{
  "model": "contrastive audio-text model",
  "dataset": "synthesized solo parts of chorales (CocoChorales)",
  "train_examples": 39062,
  "noise_aug": 0.002,
  "time_shift_ms": 100,
  "n_mels": 64,
  "hop_length": 320,
  "input": "log_mel",
  "spec_augment": true,
  "win_length": 400,
  "tokenizer": "char",
  "vocab_size": 32,
  "loss": "sigmoid",
  "embed_dim": 256,
  "encoder_arch": "vit",
  "encoder_norm": "layernorm",
  "encoder_norm_position": "pre",
  "encoder_activation": "swiglu",
  "encoder_head_dim": 32,
  "encoder_fused_qkv": true,
  "encoder_bias": "all",
  "encoder_qk_norm": true,
  "encoder_layer_scale_init": 0.1,
  "encoder_parallel_block": false,
  "encoder_moe": "top_k",
  "encoder_drop_path": 0.15,
  "encoder_num_experts": 32,
  "encoder_moe_every": 1,
  "encoder_expert_mlp_ratio": 1,
  "encoder_experts_per_token": 2,
  "encoder_shared_expert": false,
  "encoder_patch_size": [8, 16],
  "encoder_layers": 6,
  "encoder_width": 192,
  "encoder_positions": "relative_bias",
  "encoder_pooling": "class_token",
  "text_encoder_causal": true,
  "text_encoder_width": 256,
  "text_encoder_layers": 6,
  "text_encoder_norm": "rmsnorm",
  "text_encoder_norm_position": "pre",
  "text_encoder_activation": "gelu",
  "text_encoder_mlp_ratio": 4,
  "text_encoder_head_dim": 64,
  "text_encoder_fused_qkv": true,
  "text_encoder_bias": "all",
  "text_encoder_qk_norm": false,
  "text_encoder_parallel_block": false,
  "text_encoder_inner_norm": false,
  "text_encoder_drop_path": 0.05,
  "text_encoder_positions": "learned",
  "residual_init": "none",
  "optimizer": "adamw",
  "lr": 0.0011,
  "beta1": 0.85,
  "beta2": 0.999,
  "eps": 1e-08,
  "grad_clip": 5.0,
  "ema_decay": 0.99,
  "steps": 6800,
  "batch_size": 256,
  "epochs": 44.6,
  "lr_schedule": "cosine",
  "final_lr_fraction": 0.1,
  "warmup_steps": 340,
  "weight_decay": 0.2
}
Rows from expert 26 of block 2 of the audio encoder, named by matrix and row number. Rows with one number belong to one neuron. Each number is 128 + 24 x the weight over its row's rms, rounded and kept within 0 to 255. All counts start at 0. Numbers have three digits each.
# gate: expert gate (encoder.blocks.2.mlp.gate, 32x192x192), inputs 117-155
# up: expert up (encoder.blocks.2.mlp.up, 32x192x192), inputs 117-155
# down: expert down (encoder.blocks.2.mlp.down, 32x192x192, transposed), outputs 117-155
gate.80:136121133123172141114170105101095111133126151137085111089161141169123138120171146136177130194110082133087143131157132
up.80:110092117126106164099164101127162121127139126130123131088158148115109126152141135160154122109122148134115143163147171
down.80:119128167110124116144157133150141122140087122120132127131130120137152153113084154091120102144125149160118118148105128
gate.81:134106120138127112154110113079086091148104126136202127158146120146133136172140132087112186124117138149118129136138123
up.81:098113127190159138100171130115130102113131174150079142105135111153120116084159108129158127100118149123116158106100129
down.81:129151156142166110153135153145100112113117121138155148120101140123138127160155141141135145155168147099183089114103106
gate.82:118175115145117127102137119117134156130131064161148124142150172108145150098120154142129132154122133121146108172143169
up.82:138104129101141156141141110166134131148124121101146111163091111104146094133134147105118076125119129150105126159121121
down.82:136113150112110138081141134129137090150173150123145113179122115113097128142102139119094094132083136131100148120113147
gate.83:161133129111088140104123092143129138114107082153075109114123128133136134139139168152141131158178118145131105131152152
up.83:088130133141176124141148184107123113143158140123125147122157091156098136113134111102124140116098163118105168119112080
down.83:154120123095101133076155158140177135142142133140163117152149112131112184129117162082089130123107132176084133143129162
gate.84:132087147112129090172148164083078143155161122118127116144128088156140123180153147143126144143134133098130122139146158
up.84:170068141131157129118135125120104176103154114080129102159142165126110135125135156173151088135132136120110125144104145
down.84:159141159131150098127136156117143131072102118124105165146128141147107103096089159101112091115079127140151119115108073
gate.85:161150162115147095189105174114083148126131102133143139165111141111182099172092117154144083151138128140157135172142087
up.85:155131135127143094178111165118108138116114107152153132157113134105171099166084095138151103136135143122156127177135092
down.85:103157150117168072132118166125098161098080110122102151148098147117143109136101164119111069113125141122147143108125068
gate.86:138133172146143121100115141117148159131138086153074123148141073108142104144099142186140130180121131108154124123139108
up.86:093111140126148150139148113150128083130103134107121107078118141132115108106113120090100120154170124121122150081127090
down.86:115091126118108114108142101115135106156148122113134111162153171149138125106115117211078104129123153144118123095112173
gate.87:134170141126124152125146107121126160086121170084114121115142100154090184132146117153128167163164161081143130101121122
up.87:146140084118076135173179177098157093117141166108137119095140138163141124110153134108127133104154083114135101140143108
down.87:117205150147108123147122138113148108168140158110119123146152099144155110098133147121129103165120113127115098102102108
gate.88:115099149115095119132106141137123124135139111119160118115133119089119154122091095138154137158169109152146158172151122
up.88:146121163152152159106142117129128091121128143099099095154130097124126119127142175124090146078106078135111156145140144
down.88:146096122113107154083123139108163158139155117150166148152117143133136171105121089147104142141153148173100106116127150
gate.89:112145141071179166155132141146125142139119106142071115106128121113161124129087093127110091151123129125076137161152107
up.89:156120136092180154124108087100129117123123097136113132128078084112198126132095106094142125146119100152105109185129125
down.89:145186121117134103150138167128106165150065161132154162142107133111143141126162163094106092117116149128111085165145111
gate.90:143113175120152150092139135092133150103116121138134134126109159138112111097148140159119097163106155123123140111113113
up.90:128153108123136144101134125120193125144084130113144076095143143128102112146088150155149151141138123107128132168100148
down.90:140098126099161167161142081144165153111073097107107145100140096116145148098124102139137135117117122087127120125158139
gate.91:100099106110148145118155119107119137131092115160090147106089180116083108139158140137157159142170141144156165126126079
up.91:150134103124125138170094151144129064116174151081129152155143092106152161115099149188104135143080113131095124113155144
down.91:150130148164100117118108127108151121086172192163156151126109119131127108128094138075113096133084065101135130130131122
gate.92:114128120109125133151119125107122101126166133130107118138150119165072141161178147149105202183127144133133091159127143
up.92:140167133123126112162081133099130132128139123110119153128142101143132121148074110130111090158197111120141141166101129
down.92:146140108133123163114127137163136120144107111120151185087155097149136126095143129099152161118114097124114138141157102
gate.93:110099100170151123107130127151170132066126124132147107123105170129119137133103145157093143086145114118147161168138180
up.93:137141159128095132122127131121078111157136153111108163134116094127134139123111111105147096178080150139099117071122107
down.93:092152146131134088115102113174120131100153148126109141138088138133134155108109071138100111163160134116130123109147132
gate.94:155133096116131138150149121098130136113088109156104146120132143111109121175146122100084187138122069094138133132161131
up.94:155098137097110138112182133106085122117099136120097133127085131136162138177119121136114151159160092146147147105148129
down.94:134116115128122119152100140145171116080140123135136127141101124154133149133149114095146101157136097124107115116149145
gate.95:130138132124164113101128124166133170140152137141145174155124141123139139137119143145139098117123173104142135104129099
up.95:159064127097129112143115147147168138110126124136158183165116178123178101157090140140133128103137146154124157108136126
down.95:137180157127164157152150143115094122077092113135112135132144132117095087100103119079129108101095142143117124122137107
gate.96:109163121119099163131145093156122069110119133099133095131132132132143121114111132135110110137135107115172188107109130
up.96:098145153090116121156127136133156153098165156107105130106126086131172109136148101142104110093137098111142111127122119
down.96:186074115127156110143094170139127124098132119097159127115118125142118126146160165135170122097102140145149124133130131
gate.97:134134130116123135166157108095110121077140103104093148141120129123125101108183096129117156169123120075121116094153122
up.97:121081157093127132113090123128138143158163162140108125113136156148148138142116127141120073093124157131134151163103117
down.97:169151146112070104124119145125149137156132143129127124170154115121108099109117148163107139139120141106137114109115147
gate.98:084124112050110126138157096161133146127163112123119107115128135126137144114135127180118137086142088138083125123106114
up.98:132139140080116153087159112150157137109150098150120114139144146139119139120146130144125116147144129148132139109113141
down.98:095127153140077123106132146126150156147143136117124143137100156111131152129062126116112138105131128169111151185122124
gate.99:138111112108161111200141135100147048111124148111083147142127136118153117116152114161117128100171020136116159148160139
up.99:135141179131117129123138129183147099132137132137117150189144120139116129131126126090150169119075102113122102146127088
down.99:157169146104126120136138109142185117165097145199125113175127128111161123176092138116119082093131106112130142129160148
gate.100:153129137155089156121129133124138110112084126127126137117129125166089144097130119124113145125119055134149133147125118
up.100:139138126114120156160136142115096122175163150140132159087139156140136135179150113084117124085167129202110111119138109
down.100:068135115102069096145135129120114137150156094105095143174142157113073145095156127168112135140111125138139142130073132
gate.101:140128118121124120132128142104117155118147081152074116145121076114174136130129123166136132166150129111177140145164116
up.101:103138165114095138129146102139126093137138198076130103120162130176087097146109120098141100126111112128084148112108118
down.101:111092120111102136112130118103168118154158140138129115168181156130140115110120124178099134152103159134100132102098155
gate.102:141124150130137146085147155093143123127129108099103114147141141131106123139099103171113136155075127106131117161117145
up.102:115126103151172114098082109130161116128134086177130150132133147100118141131088061145154127135112132107166117135127121
down.102:125138111136167146133164113127070128144082103139133177061131114132122130126127121095143099101158139094133123131154102
gate.103:131156151134092107096107106126129128097102113131100127142140151151141141127135172140113133146165116156117080137180136
up.103:166155099126083164131103127085135114154109086161071140165132080094150115169142152101164128132162117128105121177124132
down.103:132118150162131124167107099106122138134118104144131103059117138075120139090138109142134155108113154105181103141096150
gate.104:155142103103151124089108121160139124127153170129142113159135084116131120139133148108128130146127146192082120144178154
up.104:140092131112161077123110130138090141124127131145127118138144075133131140137158158109103131134138168150088143108195120
down.104:106160129138128176130132126168123171113134166130150127070135109092119086139118111105134120138186070150116100144110132
gate.105:149099131124142140149151128140113120146171124109137136121147114196105146145146121123105175124163166127141131135112111
up.105:107080132123115128128120097106148137118116179114145083114092104140108127137180121141066179153179148130113118080143157
down.105:125130152123134074146126145122146130179125162141134096146119149139131138149145188147130120113106164162127110149107138
gate.106:112116115133117140176117121110140123143124164162164116114158107131115177122101161118140157166157132100128128093121125
up.106:129139092141142133131169107114126155126091135138122127124149114176116141153162126139134141124122128051142137111162135
down.106:150101123110124148153139147088154133150129136146139121115146161087134139126112168123116091118123153108144088146089125
gate.107:140153172074113113143118122151108129150098091118050154138148108169137128149133097106116138121095113101103096142142104
up.107:135112132132124153151135126138135143149154113092157128138115119130107092139134134161104118131119129176135140179110136
down.107:123163118149133140110135109138110157129135137176108118141111109132111117148157088132155088172116129093169151142150096
gate.108:151115135102138130136176140116079162138113180141127152142102183141107125136166109091169136133178130175125129134095102
up.108:094116135141117126076132132140117123161096158137142141128103128164130155102160153122134149143162076110115111117109099
down.108:122123129124156109130110185154150173110081117088180097111112125135132160124134138172157137093137139151115099146118127
gate.109:129140133113159117138140151097128131147168151100137122123182114111148098148114129163155139153129129148156141100109085
up.109:116124128147144127171145133162129156156142109089126082166107133144096110117124135093119102168140107116098136163126148
down.109:124120148126122124068106124095107140119110144138114160138131143095143116142101135139115158118074097092108146119101126
gate.110:089152087141156137141144083139166114124097130154138137101115155118094103117137107099161129110148132120120159135107116
up.110:163149186100132127175161092123130119115120144138153138121104161152145152123137162125098124120166106083134134186145094
down.110:133136122144155151156192113119098129153126108076123136100092073099140146125129078072127144135151114145135156094124114
gate.111:132093114155147104153107106140094151108122096151170143121089111126135138142101128163128131133134135182170103142106113
up.111:103104100144117144124142130147173116114100095148158128115132143137140145126160153087110142123135126120170138149135154
down.111:117128134138084139125165119109104119163153070120115136096142126112107105106131100148153161160128142162119137142120141
gate.112:158128074170102140130138118131119118099087104149139135100163103149155130110172114126123159101139133166119170139142108
up.112:072111158134143105127132116137149094120161132147126104163127150082089140143070130115131081117118150118122134129084161
down.112:151103045083123151096104116125154139138108180093129156105138109154132133147123144154112139142110102162104082112159134
gate.113:160134138130128122147143153122112131117119111157130148142135147117149105143150133148118135110143097168136120164125139
up.113:127112131136138168162139112089171093142092126103163137094076147150121143113144157112104135152139130157130110142104117
down.113:094092090122085139089094093110144122152168135121137098145133119181147173153125147150115146156131130140099137151118191
gate.114:118136155113136142116103124132110131138170104116046115175176123124138143103111147132141108150127138149040122120149142
up.114:125126161086119132137117103123133131128141112168129103143162112122126144091107121139142142152122123153094099170126142
down.114:105114209140166129143138122125125133117087137117107158124123141119102121135135153113129087149095118106146115108139081
gate.115:129138130107119121153137105101082142128113111143132098112154127095152157150128123121099125185180121128126110092146130
up.115:144121146127130133103123153150103077152159137102123117128148112151129103107110122130129154074092113101127127112110105
down.115:145086120118129142141122093117141098145134162142167097128153130119132164130188127124135124112072146146093134131133148
gate.116:108150134156125108119166106120146095091052137142132137150121163153091110124136153131165108091108139116085154124120131
up.116:141120098138135122158118127111170146127137093111126138153120107123148134166168092126130139144155148140176111118158130
down.116:100086138136097137125165107085148121127149158121138094085144141171146140132132142151123134129104135136124140100116163
gate.117:124115076175163124112132123133146163128109073192182158084122163094117141123124132113123145104150120144136119142139147
up.117:139157173082093114128150139112089132126149143091092134158125121139147120166131123142126124175112124126138107115125104
down.117:072122148116174109156131112141101112103157155136131119145094121116136141102135114150110121165121127132166139150115108
gate.118:112104135105174138138198132131118130130144151128132132115122160078103099091153064120145162141164140125106130136128132
up.118:134122174121075103123107150118163114152158125135075109144140095135137139169129148135099118117127110143139155143124105
down.118:122115141166126136156098122137130118118137143110154112122134146133106112122147108142140152151103138155113133141107118
gate.119:117118109147168117124118138154136150107113116182174123132097139126157093131091139139109136106124084138171152154124117
up.119:112105124130155142099159120166132135105087097126130128137135153130150132116117165125095140082128106126183146147130130
down.119:157124115129092143148157137100126110156099132114143149112172101106113145145110156118143163100101147137120136136077144
gate.120:138129114108146149114192101127130143125167158095092125139134157124121116129101136128194120161115131094150147105102125
up.120:136116130100154118130120134106108113116084155129120118164120134168090119168110118111124117094096113150131119158130095
down.120:143095132089134159126104164105184129148157127104132141163130104162134143110135129154090131122077133132105150136143149
gate.121:119155136145125132141128117136117142156135139144170133127142108123114111118124142106144102100138132133104106115117125
up.121:126129173098140119119133129115114118102155122073121134110119167113152125134135126129124144169094159170141143160081116
down.121:136077150124131098156148148134115131128154145129149130101127116172108200091116149097151179145126103129120102136131153
gate.122:086101126138091163121154121128151087138147144109156123155167128157119107129120154160154135143135145108111174132102105
up.122:088125149135115174114138089136125115128119169149186150154137122139078113129168169119149112125132159130133140189107123
down.122:109111138138152122205153142117124148115115096076111142064090152158147123123139089123151122122180145160132089139127103
gate.123:156099112155126128109123106135128167131112070178148132155117149083139126138133135161112123152147137150155088131129138
up.123:087113130141150137115124122162143119161135143137159125126123134136082130081101153105132105081125133160114138137096144
down.123:147097126118102142115156130111159131158128130113128115175155123127131126125109147157116160131096144172086134105122153
gate.124:098129120165080160162117146096150113188138132144149131107118119122104118122148127081132101135148092170087141133121147
up.124:116124107140133174149139113087119123148111156151137129130148095129100121157150095113129117119151161156151123146124139
down.124:130142108100109155108121127160153120156121156146115097186147127154138136136171142117117128175120139145102093154116111
gate.125:095125125153129140120115079155149127172122133146150111135155123150091180131116172109114116063152120106136106110146146
up.125:116144139093103118113135127093167102147140143120097103097100110153136125129171103148138114146063111169128129149118111
down.125:092153140134161146117150142147120120108148126099137133094077147108163137080120152083154124143135078152091089136147111
gate.126:121146138104160124095140128115135110099175117117110124133130085136141131102143167166121150138096090134158120127134146
up.126:127111171089123112112102127123123163110160101131102127147086132123168116174103173167129143116114152121165110113137134
down.126:164083086119125142113094137147153135149127101138160125136113102138133122148187121091151162148188113141152120104147126
gate.127:176168128119114118130121120120120115108113100105104136092163080144100127142104105108163099170124098121072101142125143
up.127:149164133125138155106145148118111122130125168106126134151139134148116136113129132122140136114142144116167176090080101
down.127:120120106116088147137125111163160131113150157127145130107125121139099125132118101120114132128170123158137150110155140
gate.128:112132071116113119169138105140096124158100137115102111124125124127077124134136124156159162141132108114180142135125142
up.128:089131103111105158148133120137118167101134103108159121121132177157119168107150111167143159151148096149169165145135143
down.128:092109150148147102134118117182136118116114141131129113135123097114099142111150126106110094116163146116138105136126104
gate.129:131126109118105133126141122062122064146148150092109141099129099107146128160159148109149146139149087120096154135151091
up.129:120161140152075185083132137183127110113136092101103126128104134104134131110113148158129103167095158164091128105140151
down.129:122132149112158122094098140132124125118143160149135115118130138153095135136095150109113099118110109120134165152148102
gate.130:142162079096127130079115111114125121122106110133109132117149149096136162130114145141165122171108155114167161148126108
up.130:145125160148133155117109126101145115118089118134156125129144162101099144107119132134167140151127150177116136149126155
down.130:125164169122134111152143115128091106167105128106116169125140153140148129152121188141131139142193103101164133126157109
gate.131:136110100137135130100146129115153125130123095132101162116162107128153162127122092142111210180105123113173126130148122
up.131:111138160135114158161114112175109146091145152114142125093082152110110091129127150091150090116144098124090120136119139
down.131:112110134155111117139111119130141098129117147128163079193149146146112127099119124172129118166077104137131109093110152
gate.132:127119146096139127130146147080109132142145172100120118096150146130133141154199099139128184097133073131083147143130101
up.132:138154112122120132131141157132146124101154098106113099141143122092137123129092136141139129152066151106129177126113124
down.132:123161122144078110062133111104087111150105189141144126173114148118091101164108124122130109106128142109137164137099138
gate.133:089106102130116105103110110105101131104106099117147122111119158141123163102098130171100138119146152116129125124112157
up.133:138128108138121121163112145124130133121129079180151099169112164123183141180129118142095151120159124129126136106118108
down.133:171119076120085144104148108068145149157086160129113116120159125115105087148145105135137127077091159115152141143121115
gate.134:114117114091104164092115096101093086169160149135150146124147150141134142116188114149134148117131111155088140168130144
up.134:140145090141139106143143127120118116140120103113119155136109121135111107068063096127139092125146149128115137169120152
down.134:126212105133128141111111136112111105089167125140089117133143079135126098159118113113152146149156076116143128100126127
gate.135:092117100137115121118161148149167111136137120102199126155197131137078100126138143140147103165139140126113146097114136
up.135:108097139115085113088150070151148155138127122142140113131138146121100152109122115154121116193134120114078167149133105
down.135:140069138112145131119161132158129152102100078121183119097110149134164164132103143093165123147133113181118130145134126
gate.136:129102098130133160096115116128147159099125123146140118128140167148116138122151123088126154146131122133158155169150185
up.136:186087122161147133161142120103096150117100103150154114169128152124169115162127122109127118093188149136166130110163099
down.136:158154106119130172081131082076129119123149128128161157094143083119165123122141119159138148115127075108138109137115129
gate.137:143121160138087160072124158117141127158122119114129100107137151105130117136155139125132166118156095146158137094143111
up.137:118129131097116153143133149134092112135117141139154175103104146077161125150141108097084151115155080169157155135118104
down.137:133129166093134121146135153145129120155140082096139152116120130139160130054110115160134133110160144171150150155121145
gate.138:170118125127138190147150149094116124112114160121134104111118079089159130130111160095137108113141154144115167094105141
up.138:151122112107159108094148124138123136103137103125143161148091140138137121104154140172124130124143118120158109157146108
down.138:135128145144159109150110117121087142118078108133117140092111082107109088171129150138092142104153122066150096093150123
gate.139:128150107155153181089131109114155093090120137128126165121100118112111149099095124078115120094170144117158098130147142
up.139:122138101139145147144118149158121107085114145159150136103155115146103131128157126133116109084144120112163110110110133
down.139:177106096129142132169112109143133120144116090096113113163163138119096120148175120116134112142087129102106103125107110
gate.140:124127142106098118094110076112116066118126121090079132086135102094130154096119121125129138155096102121114109112138108
up.140:071075138145091132075127075142145090142104133126128143109128107121132130108145101132133122164117124140091118123107176
down.140:141134180099127109141129153112075113138151192135103135114095117119156147147155166134077127149106122136161157128102124
gate.141:125131156089158085103144125107080089123116136123066136122097120101106117087111145129117112106085098095128137123154142
up.141:105091144120120113106117111100132092155112142128146156141137137103162134129149108114108152133160153118107117120129134
down.141:123142106124140109123128123117113117096159160127122135107076109150156148118092106138119105092126109111134142109105093
gate.142:144096088146130130110128106113163113152072105168182118134132115136131181116128106079160124109131138154139130157092154
up.142:132124102174167143111141116127137116144098099154185127095109147091155135116120138091104132143166156140150120151165149
down.142:151153104142089121120140103101130126141101106102073166153143138161108121172146134132111143123116151118104142101128118
gate.143:116140077108124137127142111146111150143139176112124129103116169093129121145168119103099155132161127122155136112124110
up.143:076157116169131136119122102130151082121147117123173124151150096171064150122146145147149100109141129117148132087081141
down.143:097146145129153117161115123166107123131103122141114131105119133144135129125107118128115126142140140156128123101113118
gate.144:166140144104116139094116127124143110134143126109098072131142130167168118097141164078128132125092094109144121168132130
up.144:152114145114127144154148164151150104144140126122141147162133088173119146127098124162136107090129107120096148121142121
down.144:174186100112137155094125184142124160108109124111138099172124146117132088110113135116133104115102095122168149087142121
gate.145:113096111093103098145145121097119110144114102110132071120144106135129123137107125116087150150170139156136149111098136
up.145:117117143120086139156152142096107112140127151115165103124158123120179144145136121155113161151136128140148123129124135
down.145:107147098116139129132143153170166148159136121133151100151149151134140174104158112074163131180103122183149128135149139
gate.146:105099121156095134111143134094129173142113120144160084124128151152100121149123076110111145086133124117108135134127162
up.146:106101115181138181163142125097147133089105094161170077108128146129110095098125130112132120090112175142151130112073131
down.146:170131099098120141116138138125151155125134140128137112140142164126133158148177146140149134179088102175124123158114125
gate.147:099113112137126142119157111147165120140088187136129142101116158120096120098145142117164158127151121141124167177143147
up.147:149126143129140124143160148169114122118103136141116166106095179105158110115069098102114110105182115125107147102126115
down.147:158141087091109153115152104155091137131134117170136120126106100094138162131140146080099160137188092126144141168149109
gate.148:106113098140110135157149146099119129133134118103153091044104133141108122133160117104086141094150107143123107142129136
up.148:141114079170096104112119145116156109063119119132171154144102161137156137154098120155088120132134111115171137150112133
down.148:156148133075090143092167127083092155157125132128112125129153116135138107128170154124161151128142114138111159126146120
gate.149:133138147121145112101169084163128115129155140129142120119125118112104108117146118107147135144107127158110159125132068
up.149:147160110123142086145098141143101117125118115128167127082127114108102130128113068138187121126191143113151127115118092
down.149:137128091089092170124137114105132093181145116128137142098144108125136117121133097132170193123112081151137136127113121
gate.150:139134126108112135145155144097142156140159115146170113154158098126138101169169120100108160128120106152130113129138114
up.150:097175077149125170100162131167139119139137162127099136093147120116123146063150132144191172143133161109120170083096143
down.150:128097148161169062169094131114143140120091163121119136155129163127130115142095138149128070123108125123132099119117138
gate.151:128162136174127104104145104127114131107160149119100100109135108094160118118177127078121165167107121118088117105154130
up.151:149143126073137147171149125145105135145102130095144133150123151131139132132093114136140103149152102167121150165114133
down.151:112130103098103128094130155134135147174151120139149125169161177124092102137116130132154125159120108101077121098122165
gate.152:114162098118115122161126126138125141155140095156109115111121135095154096140112104119152093156116122134123148124154111
up.152:119113146178126134113163111149120107122145150111138114131170148179090131111162166119136108122110111089137125096085140
down.152:144129111179099164082114136086166111151174154129159103125160140133117142119131123142093152114108117115124168101125163
gate.153:157095132131130175117136126167154124142111093101121119165143078179146130129189166122080154153129110161114125142121121
up.153:136084115079122141128091150103117116116150149106134144139141135106117139119082119146149117143106148147130144144107080
down.153:113151105094102176107134113143159100181127129135153125119180140124113101180135154097132098203149108156082116154134119
gate.154:136109111167136141114148123128170134098105085131165110110144142107117141124120135101147156103130104131143145137123163
up.154:123144150104100133150113139108090143124152132105090167122135091137154136119138089150138146139096132105103111104143138
down.154:093131140109149094145106140141136123104163152140136127123098106112144105086125119098089100115150114110160147124108168
gate.155:133170125154094111109105101122152107156113125102102155130092141133112189109116130171144130161106134116155117119134096
up.155:139132106111182104196148172157108131112123152128156126105149094177128109162108130101158104113142138161126144145133084
down.155:118102125130116133119124157114185101145122130129145121121158112109075110138095102141106126109111127095084140104111143
gate.156:075074154110140144157140152102162115121125114108123101101102131153094117114097137096123102143147117141131162159134132
up.156:121119155139120122111123142130115095105133143135131107153131096142145145151116138138099142162147141134146194139117165
down.156:138154096102139127125133180136134131135180149121117122157141147142128136128144126112137132160127118156119101172113116
gate.157:073115088153111162118130125121160135105136156120135092160199115121147138180134147108100164133118121173145140084133158
up.157:146131079145129147138150115100111157155119142144137101157145123089154168155110104121134155121121165135164134148112119
down.157:173154099122131121104145152159135124130108126110151120090102122176141094123129116097151153152113123140121136137132075
gate.158:102123163092144054119157153106094157122152176086103116120135118118106135115117108118169142105132106072113178131132135
up.158:142169137134144113170136180135148108172157106149149125124106071158087123148135088108107164112113156097134166155082111
down.158:102103141111113176100118105108106123136083140141127120139148122112146080144140120119112121102092162044185157117118121
gate.159:141106131095118146106103111139107139152143147106114133116121135093135158096147141119132132155085152141103140121173151
up.159:121103131136117154078148101155140117167117129121146136123102138113137108053138146128136142151112123150122117144124147
down.159:159122134129134124146181151137146148136143098095171123112090114122168164100104131148125122131118143132103120143124120
gate.160:134136111117088112140217122142150146165155144107111123094102137113123108157130102134207152153154128154114136140112101
up.160:136102126106129114143117177154124132157128161157150175119131145112126117125128082072115151079162125149153164118137104
down.160:103169146146130090132130160113126161120135133153106129102109134109133156141126116136115149083150118094151118157089103
gate.161:169107124138132175156132124074150140133081126115184067143134133137131099150105139082088140089175151163147141135113151
up.161:124130134123152122087107137156115122105146121151102165128105134116157193111153147178145121122108135110160115141149126
down.161:140139165132133102125090135116103155100124141143107151140094090141108100122107140144093092086121138097138166102142131
gate.162:133152129111116116127129112118132094125115135165140095101160146160144119148176113086149164112116129121079116166116093
up.162:107123122132128119120133117116112109100134146138138106135123140148131072137110099137126118115126155142129152107062151
down.162:106162089139152135142118111168144152137094104149125103104124107144114109161115120166113116174193121079181092126106118
gate.163:139169118151108157102142117147156111142143124129166094104151130166103130151089152141152120101136106172132135107119163
up.163:121111133135122152099157120129128127143116106181149127162148162120112107111127133156117109149091114138140119146114155
down.163:157038119141153147099149147095188138130143111118141144118110125122136176128134150082146162133129131133121100140102130
gate.164:118124116144128180104105114169130127126113152134143140136142130101100152099123138127146111090157145132120112144146165
up.164:122124106170136155127135146151158143150114126128140115139167166153104133126125147091142100057163124114140098101164165
down.164:142129125131107146117079118094127105122090108117121173130137149118137093108129131149115161129092147153105116139118177
gate.165:124153152119105100145098169148114159144127097146092121117111137089164084116106149149146106156148109132186126157164089
up.165:121117122142147148085117095152157127096154149108092093116123154163107138140151176102138168114106141111136125068133104
down.165:094113143129089148092123121112152099126142140123166117143145117142129137131154129140122151132144117121099172117124164
gate.166:164111132145100151137100150149144136142086131105158116122076129089111130143154136104134101136152126143105085134141092
up.166:099169107133128159155119117159141098125162152137127132132173106118127154126097149168142118111125143110153143116151195
down.166:145136109099170131120116117114108145090121182157131137089171097148140144141133126096131122086099104152137098124143147
gate.167:136122140153105182157126127098153148141152131146152085127137111127123115166114111109123122102093161139149154125099171
up.167:142109139152118177151132145084171164156127142124145095129142119132101079184127111101109099122127168163135159148107144
down.167:145138112107128140130143146165135087145136100150141124141157154135138162115148116107182149180111095157105117159102086
gate.168:159121139125122126101175118088129112103167120166108139137140129135136117158164140129108143121118078161120087086137110
up.168:131073118161092143124149125128103101114123178141175162138152163093136121114154140122152128097095155132122162145126144
down.168:130158159103110098135163163121098143103125137138124125114105155151163145146112135129136134083094130127101122157145096
gate.169:156164110123138113170119149155143149131107138141144128084141126167135096122164132079153140088171117143144095112165097
up.169:179131115160168108133105118130142135125121108144160115113141122114141101100154110146122153094109140120163118132140134
down.169:102143153124140112154138113155136137112118098124114122115125155127157082137165122126114098130166157133171156128144116
gate.170:126098137179153128128136111148134151130103082173173117148119155064141165120104113121114167103142105150154121151147165
up.170:116088126172150147129117108148147106096106138143165110120097125145161141113113149133104129106118110166128123144140124
down.170:151126140127083157106138131147099167177095101104086130145176128139136138170155135145133171132091135138096158103110153
gate.171:086100150106126159136154112084134101097152121083134151180125114118114152148125143094152146120128127117130128111148145
up.171:159127102162156146127128103127136123125121118104135103140165192099116174114106153124160097109130192130103142111095184
down.171:100109164183122120150088160138132115141103121138116121143069123147134152106104127157139105105128165134132130153096118